config.toml
model = "multi-label image tagger"
train_examples = 101725
crop_scale_min = 0.5
translate = 0.12
cutout = 0.4
mlp_ratio = 2
head_dim = 64
bias = "all"
width = 256
num_labels = 300
precondition_frequency = 20
warmup_steps = 820
adamw_weight_decay_other_params = 0
Rows from block 5 of a small multi-label image tagger, named by matrix and row number. Rows with one number belong to one neuron. Each number is 128 + 32 x the weight over its row's rms, rounded and kept within 0 to 255. All counts start at 0.
After each neuron's rows are labels from the 100 images, of 14976, where the neuron reaches its largest size: "patch colour" is the nearest of a few named colours to the mean colour under the peak; "top examples" is what is common among them. Only what is clearly more common there than usual is listed. The data: regions of photos with short descriptions (Visual Genome). In brackets: how many of the 100, against the usual share in percent.
# gate: MLP gate (model.blocks.5.mlp.gate.weight, 512x256), inputs 86-171
# fc1: MLP up (model.blocks.5.mlp.fc1.weight, 512x256), inputs 86-171
# fc2: MLP down (model.blocks.5.mlp.fc2.weight, 256x512, transposed), outputs 86-171

gate.327 [139  59 142  96 127 167 114  92  81 127 104  90 114 116 164 101 117  81 120 117 137 118 122 145 121 116 162 104  91 152 162 157 155  87 210 112  79  58 158 164  90  98 141 130 115 142 103 115 104 107 142  94 148  84  92 145  71  98 127 134 107 114 141 132 115 138 127 109 121  50 163 151 133 138 124 132 154 148  97 156 129 167  87 190 189 143]
fc1.327 [126 141 114 136 111 124 133  99  97  81 121 100 161  87 147 136 134 147 121 128 123 141 107 186 163 134 187 104 119 147 145 121 123 161 159 120 109  99 154 141 111 128 152 102 151 144 109  88  64  99 185  38 139 108  57 131 132  93 107 105  97 106 174 136 147 190 141 128 107  84 168 179  74 106 145 130 174  98 157 128  83 148  57 110 171 145]
fc2.327 [136 163  86 191 154 144 134 144 115 165 116 148  82 119 137 164 147  89 129 153  77 122 106 136 142 100 149 172 120 146 150 181 134 151 124 158 181 127  93 136  81 130  97 130 125 166  78 119  69 150 138 128  86  68  91 118  97 178 109 147  75 136 172 108 131  96 146 113 108  92 157  56 159 104 129 169 108 105 122  63 137 104 118 140 151 120]
patch colour: pink (38 vs 9.1)
top examples: text has "white" (28 vs 11.6)

gate.301 [126 117 140 116 217  93 117 124 159 101 112 135 150 183 157 136 166 152 142 108 123 125 161 128 103 104 120 148  84  90 190 134  90 129 106 169  91 128 122 208  90 106 110 149 100 107 114 189 141 129 105 103 139 171  98 155 146  57  71 113 130 169  92 177 128 125  97 204  93 119 140 116 131 132 128 166 158 152 115 151 134 152 157 175 112 139]
fc1.301 [112  74 112 109  68 102 143 123  98 148  58 151 130 135 156 189 135  96 111 139  86 142 139 127 126 193 157 102  95 157 112 162 111  68  93 147 156 153 110 100 189 116 125  89 168 141 162  91 133 100 119 164  80 100 221 104 131 124 197 171 115  73 111 118 172 137 138 169 177 191  65  93 153 128 136 153 142 129 126 151 109 159 112 123 143 109]
fc2.301 [126  98 125 154 101  92 143 119 135 146 110 167 116 105 105 104 153 175 107 120 117 113 109 108  83 207 115  93 119  85  94  73 148 114 171 174 127  63 142  59 102 121 139  85 164  90 138 145  91 133 139 165 164 193  95  68 180 132 116 144 103 114 178 159 132 149 102 186 104 134 102 126  86 141  69 129 134  69 100 111 110 164  87 139 148 105]
patch colour: blue (58 vs 0.8); cyan (31 vs 0.9)
top examples: text has "blue" (39 vs 5.1)

gate.376 [175  93 142  51 131 177 121 165 152 168 157 137 131  88 147 131 118 116 148 142  83 190 142 157 136 158  96 169 139 105 163 134  81 134 165 119 144 140 147  94 147 121 104  99 187 102  95 161 145 132 162  83 133 113 117 145 128 121 101 141 151 141 155 140 139 126  70  89 134 132  70  96 103  87 149 122 134 106 137 107 130 154  76 122 167  78]
fc1.376 [123 149 116 114 156 118 130 119 148  98 154  70 170 180 124 115 142 166 124 144 127 145 176 214 139 190 227 110 147  63  87 177  90 105 155 150 132 112 144 162 139  83  99 176 109 177 152 130 119  85 129 156 182 162  86  98 138 148 110  85 120 142  82 165 140 104 131 117  62 142 126 157  96 131 110 117 207  85 145 126 135 144 185 103 138 115]
fc2.376 [148 148 165 147  89 110 178 133 111 165  80 170 157  96 101 127 133 129 137 169 158 119 138 124  55 171 191  67 169 113 122 117 119 200 117 180 105  83 165 118 111 103 175 160 131 148  86  96 149 146 149  93 120 146  96 162 134 144 102 137  60 148 169 145 111 111  66  78 146  83 174 158 120 154 106 150 133 113  60 137 132 108  86 122  80 181]
patch colour: white (44 vs 4.7)
top examples: text has "blue" (36 vs 5.1); text has "white" (36 vs 11.6); text has "sky" (35 vs 1.8); text has "clouds" (26 vs 0.7)

gate.73 [161 128  97 138 124  84 128 180 162 202 109 144 174 133 120 180 200 183 112 121 152 141 121 118  54 132 115 133 130 129 138 105 128 159  90  98 193  58 108  77  73  72 142 124 143  97 139  64  77  95 177  27 105 149  95 166 134 134 195 157 122 141 124  74 118 183 131  87 164 124 139  91 199 114 112 168  94 181 123 114 147 135 129 175 124 133]
fc1.73 [114  89 126 183 119  83 111 102  95  89  85 158  88 129 156 110 130 162 114 108 137 146 103 101 167 117 156 132 148 116 171 135 153 144 167 101 122 132 163 156 120  83 158 104  67 123 124 165 134 138 120  98  84 155 102 167 171 135 128 170  62 104 151  86 101 148 164 199 141  90 185 160 153 172 127 108 149 109  58 113 160 105 113 139 107 158]
fc2.73 [ 98 159 114 160 132 111 126 114 106 106 120 138  84  94 141 153 119 102 133  87 182 118 167 151 107 122 137 108 153 154 185 128 118  96 121 142  96 105 109  91 147 108 158  87 178  89 134 153 113 137 122 103  92 119 139 152 139 158 136 136 189 152 128 105 123  93 111 119 187 124 193  99 148 142 142  86  94 122 145 147  74 111 132 142 138 150]
patch colour: white (75 vs 4.7)
top examples: text has "white" (29 vs 11.6)

gate.28 [178 124 160  85  94 137 144 149 133  98 158 129 137 152 137 105 158 122 112 153 131 148 132 103 150  73  94 161  89 119 107  92 138 180 131 148 107 103 161 135 124 116 108 134 184 124 102 144 181 124 114 151 161  77 123  62 179 187 121 121 157 177  71 112 141  90 111 154 175 201 126 136 114 132 185 139 115 100 129  97  80 108  88  51 168 126]
fc1.28 [108 141 111 119  92 125 149 129 146 111 132 104 118 149  82 128 157 124 102 138 106  63 137 138 109  84 167  66  92 139 190 165  51  94 100 172 124  74 114 159 179 131 153 106 137  95 157 110  88 178 121 135 111 124  90 112 136  69 154 119 125 139 127 169 135 170  74 115 132 164 163 173 127 167 116  77 215 128 139 194 139 167 143 158 116 102]
fc2.28 [186 118  98 146  99 106 103 125 150  68 127 136 157 153 151 160 170 184 152 133  77 126 173 121 136 134  50 117 169 125  96  90 157 125 127 162  74 145 168 166 114 130 100  93 113 125  87 141  98 153 115  99 135 143 137 131  28  99  80 111 119 121 150 138 128 104 149 159 118 163  40 105  91 136 148 108 179 127 120 145 127 150 147  98 142 141]
patch colour: grey (80 vs 37.3)
top examples: text has "man" (25 vs 8.3)

gate.461 [181 169 133 142 117 165 160 156 108 134 112 103 144 198 154  90 162  78 131 136  98 121 140 129 167 138 180 116  77 130 134  90 111 140  53 185 200 127 132 132 129 135 148 126 146 147 150  92 175 149 155 131  88  95 117 135  74 192 150 168 112 121 152 100 101 163 103 191 117 145 163 123  62 118 131 173  99 159 161 102 172 150 167 152 138 150]
fc1.461 [103 124 122 148 104  96 178 122 132 155 125 162 106 173 139 128 131 187 121 189 166 166  91  94  92 123  87 161 118  54 110 140 131 109 153  39 171 159 136 141 165 148 114 146 135  86 127 124  68 164 137 111 125 139  90 109 178 138  95 128 223 113 136 154  80 106 115  78 110 102  82 133 119  87 172 144 121  36  99 115 139 152 164  83 121 138]
fc2.461 [ 82 151  46 126 124 180 170  78  97 120 146 103  98 102 173 174 119  93 157  93 159 127 107 131 190  56 174 127 128  88 129 155 128  87 149  78 126 121 108 134 146 139  56 124 108 127  86 184  73 124 159 135 131 106  60 126 144 135 143 127 113 141 190 119 187 108 146 116 126 125 113 149 137 129 158 121 200 148 107 117 119 172 109 111 111 124]
patch colour: red (31 vs 0.7)
top examples: text has "sign" (29 vs 2); text has "red" (25 vs 4.2)

gate.94 [ 88 121 118 122 134  99 123 109 111 164 132 112 161 100 148 139 104 129 145  68 132 131 104 209 125  70 164 140 169 165 149 104 166 130  22 149 117 166 180 110 161 123  80 149 198 135  90  74 130 173 152 168 104 129 139  52  96 134 157 208 105 128 164 121 153 127 117 115 161 189 119  95 106 135 125  88 150 159 150 173 181  91 100 164 166 112]
fc1.94 [ 71 139 157 104 106 124 138 190 159 171 118  94 184 106 124 131 102 161 173 143  95 164  67 189 107 133 132 181  82  85 114 136 122 180 123 146 109 157 153 113 131 139  75 135 122 185  84 128 187 134 120 146  69 121  99 150 116 122 195 168 125 170 150 136 112 104 185 115 117 197  97 117 139  74 122 154 147 195 125 115 166  87  97 149 106  83]
fc2.94 [149 120  74 160  97 174 120 136 180 161  80 125 140 154 151 139 101 167 157 166 155 140  91 159 175  85 145 124 136  83 139  94 167 180 103 136 127 135 161 140 173  83  45 199 134  94 149  92 114 141  88 141  52 143 114 147 114 110 112 125 138 154 113 170  86 125  72 144  82 132 141 137 138 113 157 144  90 123 192  79 117 124  92 124 152 103]
patch colour: white (29 vs 4.7)
top examples: text has "sky" (29 vs 1.8)

gate.501 [168 143 164 211 121 190  81 148  90 120 128  76 137  84 119 179 194 178 175 108 115 138 165 159  97 173 112 118 114 167  94 127 132 114 100  77 110  96 153  95 140 174 121 118 139 203 132 158 154 125 154 125  99  74 138 124 171 157 151 174 136  96 133 196 104 162  94  93 141 123  84  52 175 167 130 119 109 127 175 133 135 127 129 179 146 133]
fc1.501 [201 138 126 162 156 158  96 109  45  92 145  87  68 185 126 167 124 119  92 102 157 130 168 136 168 182 165  95 153 136 141 182 138 105 100 116 121 101 130 132 123 169 149 117  53 121 154 143 166 155 124 150 100 138 180 105 148 169 138 148  89 117  70 207 105 135 122 144 106 114 155  86 120 129 147 145 140  81 160 109 143 138 144 133 151 141]
fc2.501 [ 99  93 165 152 124 127  78 109  55  98 134 158 128 145 110 122 109  47 125 100 131 142  38 133 115 158 137 128  94 126 163 224 162 118 172 198 104 130  63 158 103 117 189 157 149 162 103 116 108 108 130 142 106 116  90  83 139 122 108 189  99 146 144 134 120  90 151 113 194 118 141 119 119  85 117 113 143 192 108  97 111  95 117  81 130 163]
patch colour: white (39 vs 4.7)
top examples: text has "sky" (26 vs 1.8)

gate.79 [120 149  40  52 122 116 150 126 160 208 138 111 126 150 159 167 131  96 149 234 133 109 159 112  90  95 148 178  98 141 131 158 163 175 129 152 134  98  88  83 196 111 122 187 134 153 101  99  75 140  81 107  82 118  89  69 123  78 128 126 129 110 132 156 153 154 120 166  99  96  78 162 101  57 136  75 147 114 142 171 114 100 103 113 139 200]
fc1.79 [140 124 118  27 120 102 128 147 144 113 135 108 124 165 100 125 133 140 126 120  85 102 133 100 109 131 136 143 122 155 113 102 122 145 144 130  91 125  85  98 122  68 129 191 131 126 130 144 119  59 135 133 117  72 100 137 170 125 127  94 132 140 108 156 104 136  90 105  84 104 105 173 129 103 186 162 132 138 108 173 130  81  21  95 120 135]
fc2.79 [128  97 131 135 135  96 123 108  91 121  92 115 165 194  78 115 213  76 113 164 120 127  75 138 172 169  90  87 146  91  95 100 105 148 134 124 184 149 139 102 120  77 120 159  70  87 128 178 108  96  70 143  81  97 171 146  88 103 101 101  75 107 160 140 114 142 142 187  86  90 120  54 108 158 113 137 127 113 133 141 157 112 187 104 101 198]
patch colour: brown (81 vs 33.7)
top examples: text has "red" (30 vs 4.2)

gate.37 [103 104 129 149  95 130  95  97 133 126 120 160 150  72  99  93 134 117 166 122 151 149 167  70 113 135 110 174  56  92 110 122 184  92 136  77 162  97 166 133 134 129 160  91 163 173 123 131 120 118 106 120 107 123 113  96  58 130 130 186 152 125 124 118 116  78 106 162 177 135 104 106 134 126 143 175 141  95 126 140 114  97 171 144  81  83]
fc1.37 [151 170 114 104 178 115 141 105  78 117 146 157 117 154 134 126 114  80 122 165 142 124  85 134 119 111 115 119 232 145 127 128 114 136 157 134 100 117  66 127 124 116 113 143  89 106 161 116 182 121 143 132 127 140 144  85 136 135 133  84 123 110 147  80 165 157 173  74 140 129 144 113  97 156 166  89  84 126  98 110 128 114 196  94 175 111]
fc2.37 [131 104 185 188 107 124 176 129 131  97 125 116 117  99 127 163 144 133 129 132  98 182  90 152  85 151  47 163 201 123 124 121  96 142 123 149  84 135  78 163 154 144  74 143 133 129  98 113 157 144 121 115 124 137 124 136 127 120 107 144 116 134 134 121 111 152 156 103  98 164 164 191 130 117 127 158 148 133 114  78 175 105 169 138 141 129]
patch colour: white (47 vs 4.7)
top examples: text has "sky" (27 vs 1.8)

gate.388 [ 94 125 115  65 178 137  92 138 132 129  70 156 125  81 147 121 145 103 113 152  99  98 192 129 134 134 156 108 138 180 114 116 151 126 123 130 181 110 111  98 143  99 124 161 138  81 134 166 169 129 172 177 154 125 128 141 148 156  96 107 109 111 103 155 138  64  48 112 165  83 105 129 163 119 157 139 170 147 143 117 168 119 123 179 129  91]
fc1.388 [ 76 136  77 105 115 194  95 154 159 119  72 131 121 121 138  82 162 124  71 145  77 115 173 141 125 103  97 101 112 158 142 170  98 185  57 151 126 112 138 129 186 180 158 142 158 123 171 143 152  87 136 172 143 105 138 166 189 165 129 139 148 148 141 135 191 121 122 163 105 111  93 134 126  79 150 154 186 137 154 114 122 122 115 173 124  76]
fc2.388 [115 132  87 109 120 119 143 189 105 167  92 103  93  86 149  95 132  74 118 164  55 191 190  90  92 168 116 129 137 118 148 129 100 129 129 118 132 172 158 164 120 159 141 104 172 159 183 102 123  99 184 131 119  62  72  89  96 116 151 127 130 211  78 117 155  98  98 142 135 173 136 166 142  81 159 124 163 122 142 130 128 122 109 161  88 153]
patch colour: red (85 vs 0.7)
top examples: text has "red" (32 vs 4.2)

gate.277 [164 208  96 145 118 136 164 109  97 206 142 152  96 118 128  84 136  68 107 146 104 157 163 142 108  76 119  93 134  89 134  96 134 102  77 147 185 142 155 150 193  96 187 174 134 138 127 169 111  74  97 148 138 111 175 117  93 122 184 194  92  99 166 107 157 131 133 159 140  66 138 130 125 128 118 126 129 140  87 106 155 161 160 136  97 118]
fc1.277 [116  85 215 148 149 117 103  79 111  80 133  96 158  91 116 119 146 148 140 124 171  94 115 104 180 132 126 169 139 153 181 172 173 130 181 119  63 109 125 106 136  91 107 136 119 117 105  88 171 163 114  61 107 181  66 155 191 158  88  88 150 141 105 122 127 127 106  96  81 157 126 118 107 146 127 179 137  87 137 137 131 119 106  69 145 177]
fc2.277 [129 149 131 151 125 131 128 103  93 106 155 154 118 138 131 105 138 137 123  48 125  75 117 144 146 111 123 185 116 179  96 136 137  96 104  99 110 111 133 125  79 177 177 116 153 152 153 148  42 170 110 157 106 177  75 112 156 169 109  81 128 158 160 123 166 153 208 122 109  93  90 142 143 117 104 115 136 131 101 185 157 153  94 147 166 128]
patch colour: red (47 vs 0.7)
top examples: text has "sign" (25 vs 2)

gate.245 [104 151 173 157 132 107 111  96 126 114 129  66 117  72 143  99 150 138 156 176 100 150 126 146 111 137  66 107 167 150 137  90 159 124  86 116 136  85  91 124 159  81  98 207  84  87  44 152 134  87 150 141 110 163 124  97 143 175 172 153  89 139 108 171 172  98  55 127 135 110 120 117 154 121 142 149 191  64  82  93 149 135  98 144 108 121]
fc1.245 [ 96 125 109 120 195 119 174 129 183  64  75 139 124 126 106 153 116 101 117 121 109 131 118 204  53  76  45 133 133 172 132  82  89 157  89 157 100 159 138 129 145 159  97 135 118 124 135 125 136  68 116 122 190 137 135 170 182 150 134  46 145 159 148 107 132  63 112 133 139 145 140 106 112  78 127 200 170 133 147 125 116 168 140 119  94 104]
fc2.245 [146 123 173 131 145 120 125 152 132 149  68 103 139 148 125 124 117  61 138 139 122 165 210  84 105 150 109 122 156 140 153 172 118 171 146 130 152 125 102  64 118 145 154 118 171 159 152 155 123 126 137 133 140  68 109 136 141 116 169 145 143 175 119 161 160 158  92 132 130 121 158 124 136  76 134 110 146  99  97 131 109  86 132 142  79 164]
patch colour: red (47 vs 0.7)
top examples: text has "red" (38 vs 4.2)

gate.492 [176 109  96  86 164 130  75  79 135  68  57 140 108  47 149 104 160 160 134 136 109 139 136 127  99 140 113 122 172 124 135 155 131 151  99  79 137 142 139 159 149 126 136 141 112 116 130 146 107 104 139 184 102 123  95 103 188 148 107 155 111 125 120 178 129  90  35 134  92 142 119 101 147 165 123 114 172 164 154 135 101 149 135 151 150 115]
fc1.492 [120 114 113 113 170  94 204 178 134 128  92 100 134 141 153  75  70  91 115  63 212 101 136 150 106  93 184 140 131 190 165  89 122  82 124 171 154 145 119 101 117 134 129  92 127 192 105  78 109 163 109  91 157 138  72 119  80 124  62 109  56 104 134 128 112  93  95  59 111 102 161  93  97 176 144  97 147 105  98 142 170 147 166  78 115 160]
fc2.492 [143 137 129 130 137 107 154 129  74  89 160 136 157 129 126  89 161 116 142 106 202  26  77 156 113 109 107 150 151 152  72 125  55 109 170 123 151  89 104  80 110  93 163 136 120  45 101 116 122 160  79 147 152 160 162 147 154 154 134 156 142  40 196 163 117 108 181  79 101 112 167  82 135 175 106 149 125 145 109 136 112  50 141 178 116 124]
patch colour: red (98 vs 0.7)
top examples: text has "red" (32 vs 4.2)

gate.506 [130 137 147 173 152  90 107 113 171 124  68  95 102 129  99 128 189 129 116 144  78 114 164 184 166 109 157 141  84 152 148 181  87 138 109 160 121 136 154 151 139 142 178 169  66 133  99 116 117 192 169 150 147 116  99 226 160  83 127 201  95 143 134 174  74 110 185 146 125 121 160  93  62 136 168  94 133 106 136  60 172  97 140 140 131 119]
fc1.506 [128 147 159 126 127 114  99 118 128 163 115 122 123  88  65 121  49 137 208 186 109 112 124 118 197 155 119  86 135 128 152 104 147  93 136 178 142 142 113 115 159 177 129 125 136 183 155 112 120  93  68 160 134 176 137 132  83 103 115  86 146 152 122  84 127 180 165  94 111  91 167 144 176  85 166 141 101 182 121 148  79  93  83 113 154 130]
fc2.506 [149 109 147 142 157 141 163 126 125 172 155 140 146  81  89 122 101 130  90 147  52  96  75 162 137 132  95 158 157 113 119 152 113 183 116 186 123 117 186 171 114 129 152 144 107 191 109 105 146 169  85  93 151 108  68 124  93 123 138 116 113 152 138 141 211 147 109 140 195 138  93 180 117 112 162 131 119 135 110 139  87 106  81 105 131 218]
patch colour: grey (72 vs 37.3)
top examples: text has "blue" (29 vs 5.1)

gate.407 [ 92 188 113 100  60 156 191  53 160 152 129 170 106 181 155 166 160 136 105 197  70 164 104 134  91 148 113 127  87  83  70  83 122  91 117 116 129 125 143 147 138 179 142  79 164 195 198 114 132 152 152 107 124 127 135  58 117 197 143 142  98 116  95 136 140 184 104 155  76  89 113 137 122 112  64 112 120 177 126 125 120 134 133  79 142 144]
fc1.407 [132 161 116  68 135 106 132 104 155 107 137 117 116 101 120 129 130 122  80 107  88 114 161 202  49 156 136 128 101 114  36 115 132 143  86 174 117  50 143 106 155 137 105 114 159 131 142 125 150 115 130 121 150 147 153 122 121 138 151 125 148 150 106 183  81 199  94 157  99 140 179 102 138 101 170 156 122 222 101  99  77 130  90 153 119 176]
fc2.407 [144 152 168  96 104  93  84  55 130 133 152 132  99  69  64 120  76 118 128 120 159  90 146 139 161 211 145 100 126  91 135 140 118 132 137 191 133 143 135 153 119 121 139 132 107 145 142  92 136  74 124 192 140  69 149 111 117 120  86 209 121 125 129 124 106 173 133 176  86 149 130 127 143 166 153 142 116 178 127 140 153 139 170 168  92  82]
patch colour: pink (39 vs 9.1)
top examples: text has "red" (28 vs 4.2)

gate.49 [ 88 121 111 118 182  97  79 115 102  86  40 120 108  74  85 135 152 130 170  87 137 152 149 129 167 117 109 217 168 121 147 168  66 145  66 138 193 146 138 126 165 126 139 141  36 115 126  99  84 147  94 111 128 112  98 173 188 154  91 165  89  75 100 113  51  92 102 147  83 152 112  93 137 128 151 136  69 133 154 121 113 118 141 132  78  53]
fc1.49 [ 89 157 168 121 150 128 151 140 144  99 117 123  91 159  49 104 141 111 171 155 106 142  96 108 142 169 155 115 157 144 176 148 170 124  66 124 118  76 155  93 142 193 120 112 173 185 123 135 102 159 158 123 138 140 139 124  74 110 149 127 135 103 129 129 124 156  85 139 146  91  99 113 168 149  95  97 119  93 153 100  93 150 154 136 131 109]
fc2.49 [141 130  89  99 114 146 116 131 100 177  77 141 116 156 155 133  88 107 161 148  83 140  98 119  95 118 163 138  97 192 112 177 154  43 122 115 118  89 120  82 152 153 149 100 143 128  88 146 124 126  42 127 155 171 103 184 134 140 112  93  88 108 156 138 132 144 127 180 115 135 108  94 109  95 130 182 121 111  59 138 197  71 134 106  92 190]
patch colour: brown (68 vs 33.7); black (27 vs 10.4)
top examples: text has "green" (25 vs 4.2)

gate.242 [118 143 106 128 135 145 133 115 171 134 135  77 167 155 100 146 150 126 138  96 166 117 154 175 167 116  77 124 117 152 183 143 164  95 102 172 142  93 125 129 120  73 160 150  79 126 127 121 164 135 161 110 180 101  91 187 166 113  94  60 115 149  85 102 146 154 153 138 134 130 148 151  79 157  92 153 160 123 170  91 110 100 127 124 105  70]
fc1.242 [114  90  92 115 109 152 132 124 138 137 126 126 131 123 175 181 123 137 135  93  77 164 179 110 175 172 102 113 110  86  70 159 110 156  96 133 161  88 141  79 132 112 115  82 140 108 127 128  64 162 127 136 142 111 115 173 141 112 172  87  81  45 145 128 115 125 134 113 101 133  85 143  61 146 120 110 130 178 104 115  92 158 111 149 187 118]
fc2.242 [130 170 112 103 134 160 144 109 133  92  82 130 153 107 144  86 175 158 137  71 182 105 142 139 133 182 107 146 128 143 161 104 149 180 158 171  66 129 128 176 118 166 117 114 133 101 129 108 128 134 113 117 162 212 124 150 151 217 117 134 113 156 174 153 126  55 153 142  96  73  87 122  60 122  98 110 105 114  97 134  99 130 115 120 145 151]
patch colour: blue (30 vs 0.8)
top examples: text has "man" (25 vs 8.3)

gate.244 [ 46 133 161 114 151  89 119 127  97 101 131 147 100 113 131 116 176 114 126 138 114 136 140 139 127 124 131 155 193 100 135 101 163  78 146 167 169 108  99 127 102 107 104  72 108 136 124  54 129 100 102 182 145  79 132 156 135 128 146 105 125 143 144 122 114  95 113  63 134 144 132 193 124 181 145 119 133  78 149 115 103 152  75 112 135  73]
fc1.244 [139 113 175 125 136 118 119  97 149 159  58  81 125 133 113 112 122 135 118 134 168 121 170 142 111  75 106 114 136 145 121 124 133 129  90 101 144 157 100 152  84  50 155 134 161 152 184 166 160  38 138 137 148 149 168 113 122 162 163  98 132  74 143 151  97 127 149 126 134 144 212 143 157 141 155 136 177 161 143 162 100  67 143 195 146 103]
fc2.244 [179 136 129 135 145 169 138  67 179 100 126 108  84 144 159 168 137  91  99 122 163 116  82 145 115 128 137 149 168  96 102 187  89  75 208 170 121 162  93 141 156 152 147 140 169 128  71 138  88 114 154 117 102 104 167  99 114 101 112 116 118 101 133  89 131 137 125 153 114 106 142 153 101 131 131 132  89 133 192 134  95 105 119 155 177 140]
patch colour: pink (26 vs 9.1)
top examples: text has "sky" (29 vs 1.8)

gate.59 [119 186 122 139 114 138  83  97  32 185 137 146 103 108 127 116 130 217 151 160 175 177 154 133 133 110 152 197 118  91 101 146 194 188 176 112 100 135 162  88 160 127 127 134 197 106 145  60 141 166 165 180 119  94 102 115 127 170 145 173  99 120 140 158 134 102  89 103 114  95 115 111  95 123 120 108 121 109 115 109  68 177 109  99 141 157]
fc1.59 [120  87 125 186 112 162 151 167 147  98 172 107  86 164 161 117  97  79 167  67  88  89 157 100  96 106  88 120 130 178 127  46  81  73 134 112 123 127 115 166  60 155 159 113 164 103 150 172 163 121  92  60  96 161 112 120 163  98  95 145 127 121  91 106  68 142 182 138 129 154 121 149 143 116 111 121 133  99 106 186 142  99 126 130  87 198]
fc2.59 [174 118 144  97 140 134 115 100 103  76  80 131 110 115 121 171 134 151 105 104 168 145 105 112  67 121  70 155 151 107 135 147 146 120 130 143  93 132  59 154 155 108 131  73 116 120 141 150 177 176 156  92 141 109 124 118 158 133 195  98 146 150 133 157 141 157  48 143 111  93 119  85 116 149 147 106 112  98  92 138 145 136  98  50 108 197]
patch colour: grey (75 vs 37.3)
top examples: text has "man" (28 vs 8.3)

gate.111 [114 184 104  66 139 172  90 134 112 123 126  95 166 145 126 153 115 113 149 129 159 101 112 110  79 142  90 159 152  94 112 166 174 181 135 124 118 130 144 193 110 105 120 166 141 168 121  85  89 186  97 167 123 168  90 126 110 127 115 175 130 130 186 137 104 104  69 116 123 119 148 138 174 104 121 144  90 150 179  94  99 132 189 113 145 110]
fc1.111 [146 137 162 161  55 131 207 117 139 153  76 145 100  83 130 105  78 136 105 170  97  67  72 134 179 130 141 108 113 116 141 103 136  67 162 125 126 119 102  98 160 126  80  86 129  85 143  93 133 114 145 103 136 101 137 124 136 151 146 112 128 196 121 131 139 182 137 168 131 140 180 188  98  94  86 131 141 203  90 126 118 114 117 154 168 129]
fc2.111 [183 174 179 156  86 202 134 123 150 163 122 164 106 139 122 136  98 111 104 153 136  56  48  69 145 106 140 112 107 112 128 113 125 143 130 174 100  83 120 115 112  59  83  90 124 132 112 142 155 142 100 133 108 149 136 151 144 137 164 180  69 144 120 145 107 128 100 106  87 108 103 159 113 125 100 137  92  44 106 140 150 159 109 119 133 160]
patch colour: blue (51 vs 0.8); cyan (34 vs 0.9)
top examples: text has "blue" (31 vs 5.1)

gate.297 [129 133 170 173 157 120 143 101 124  88  99 119 154 177 138 135 128  95 171 132 105 100 108 146 116 143 118 205 100 104 150 144 196 176 117 176 110 124 115 172 130 131 121 145 140  92 144 150 123 147 124 116  70 144 100 149  91 108 129 126 100 138 179 135 122  91 132 186 194 193 161 135  54 100 129 113 133 122 119 149 112 122  68 121 148 154]
fc1.297 [ 98 139 119 157  95 117 150 122 141 175 144 161  82 100 118  52  83 189 127 136 138 154 150  83  74  96 103 150 148 134 214  93  79  91 140  81 106  93 143 142  98 185 160  85 140 147 105 156  77 119 133 130 150 160 125  61 156 126 137 137 163  91  57 141 100 124 195 138 141  89  97 137 166 102 143 117 107 165  94 127 146  84  95  90 109 157]
fc2.297 [156 104  85 125 134 133 132 126 130 120 183 166 125  75 171 113  78 126 143 161 123 124 140 111  93 148 153  99 169 148 173 102 111  71 177 120 133 127 125 138  76 112 126  78 148 157 139 105 102 160 127 147 166 130 128  90 161 156  93 125 151 104 153  95 170 165 127 140 117 142 128  93 132  84 191 135 189 149 140 162 139 102  57 127 139 222]
patch colour: brown (76 vs 33.7)
top examples: text has "red" (36 vs 4.2); text has "bus" (32 vs 1.3)

gate.187 [140 141 125 134 126 124 124 135 133  86 126 158 135 165  82 186 139 106 100 171 139 151  59 163 156 136 141 141 169 118 113 139 133 114  71 130 113 153 118  99 111 121 115 154 136  82 172 125 105 135 178 149 140  95  66 145 180 120 139 147 109 113 131 113 122 177 167 112 147  49 131 134  92 157  59  87 148 159 104 100 157 148 120 161 168 133]
fc1.187 [126 127 103  92 125 170 139 161 119  93 124 130 134 154  93 124 128 139 116 113 156 126  71 118 105 117 137 122 179 175 156 135 144 118 181 124  95 113 104 114  83 138 137  94 108 138 125 150 102 146 127 107  77 107  99 135 120 113 119 133  91 106 189 147 113 118 144 103 122  99 139  95 160 145  67 101 192  90 110 148 168 163 176 153 143 152]
fc2.187 [ 90 150 132 147 160 144 124 153 124 153  99 141 157 107 122 117 160 114 106 158  69  96 121 115 123 117  94 155 121 106 200 171  92 101 113  73 155 147 139 147 147 152  96 164  97 148 158 101 111 101  97 127 147 106 129  94 101 164 137 164 135  93 151 150  73 109 104 116 154 120 150 129 146 160 155 175 121 148 177 123 159 145 181 118  70  67]
patch colour: pink (43 vs 9.1)
top examples: text has "white" (32 vs 11.6)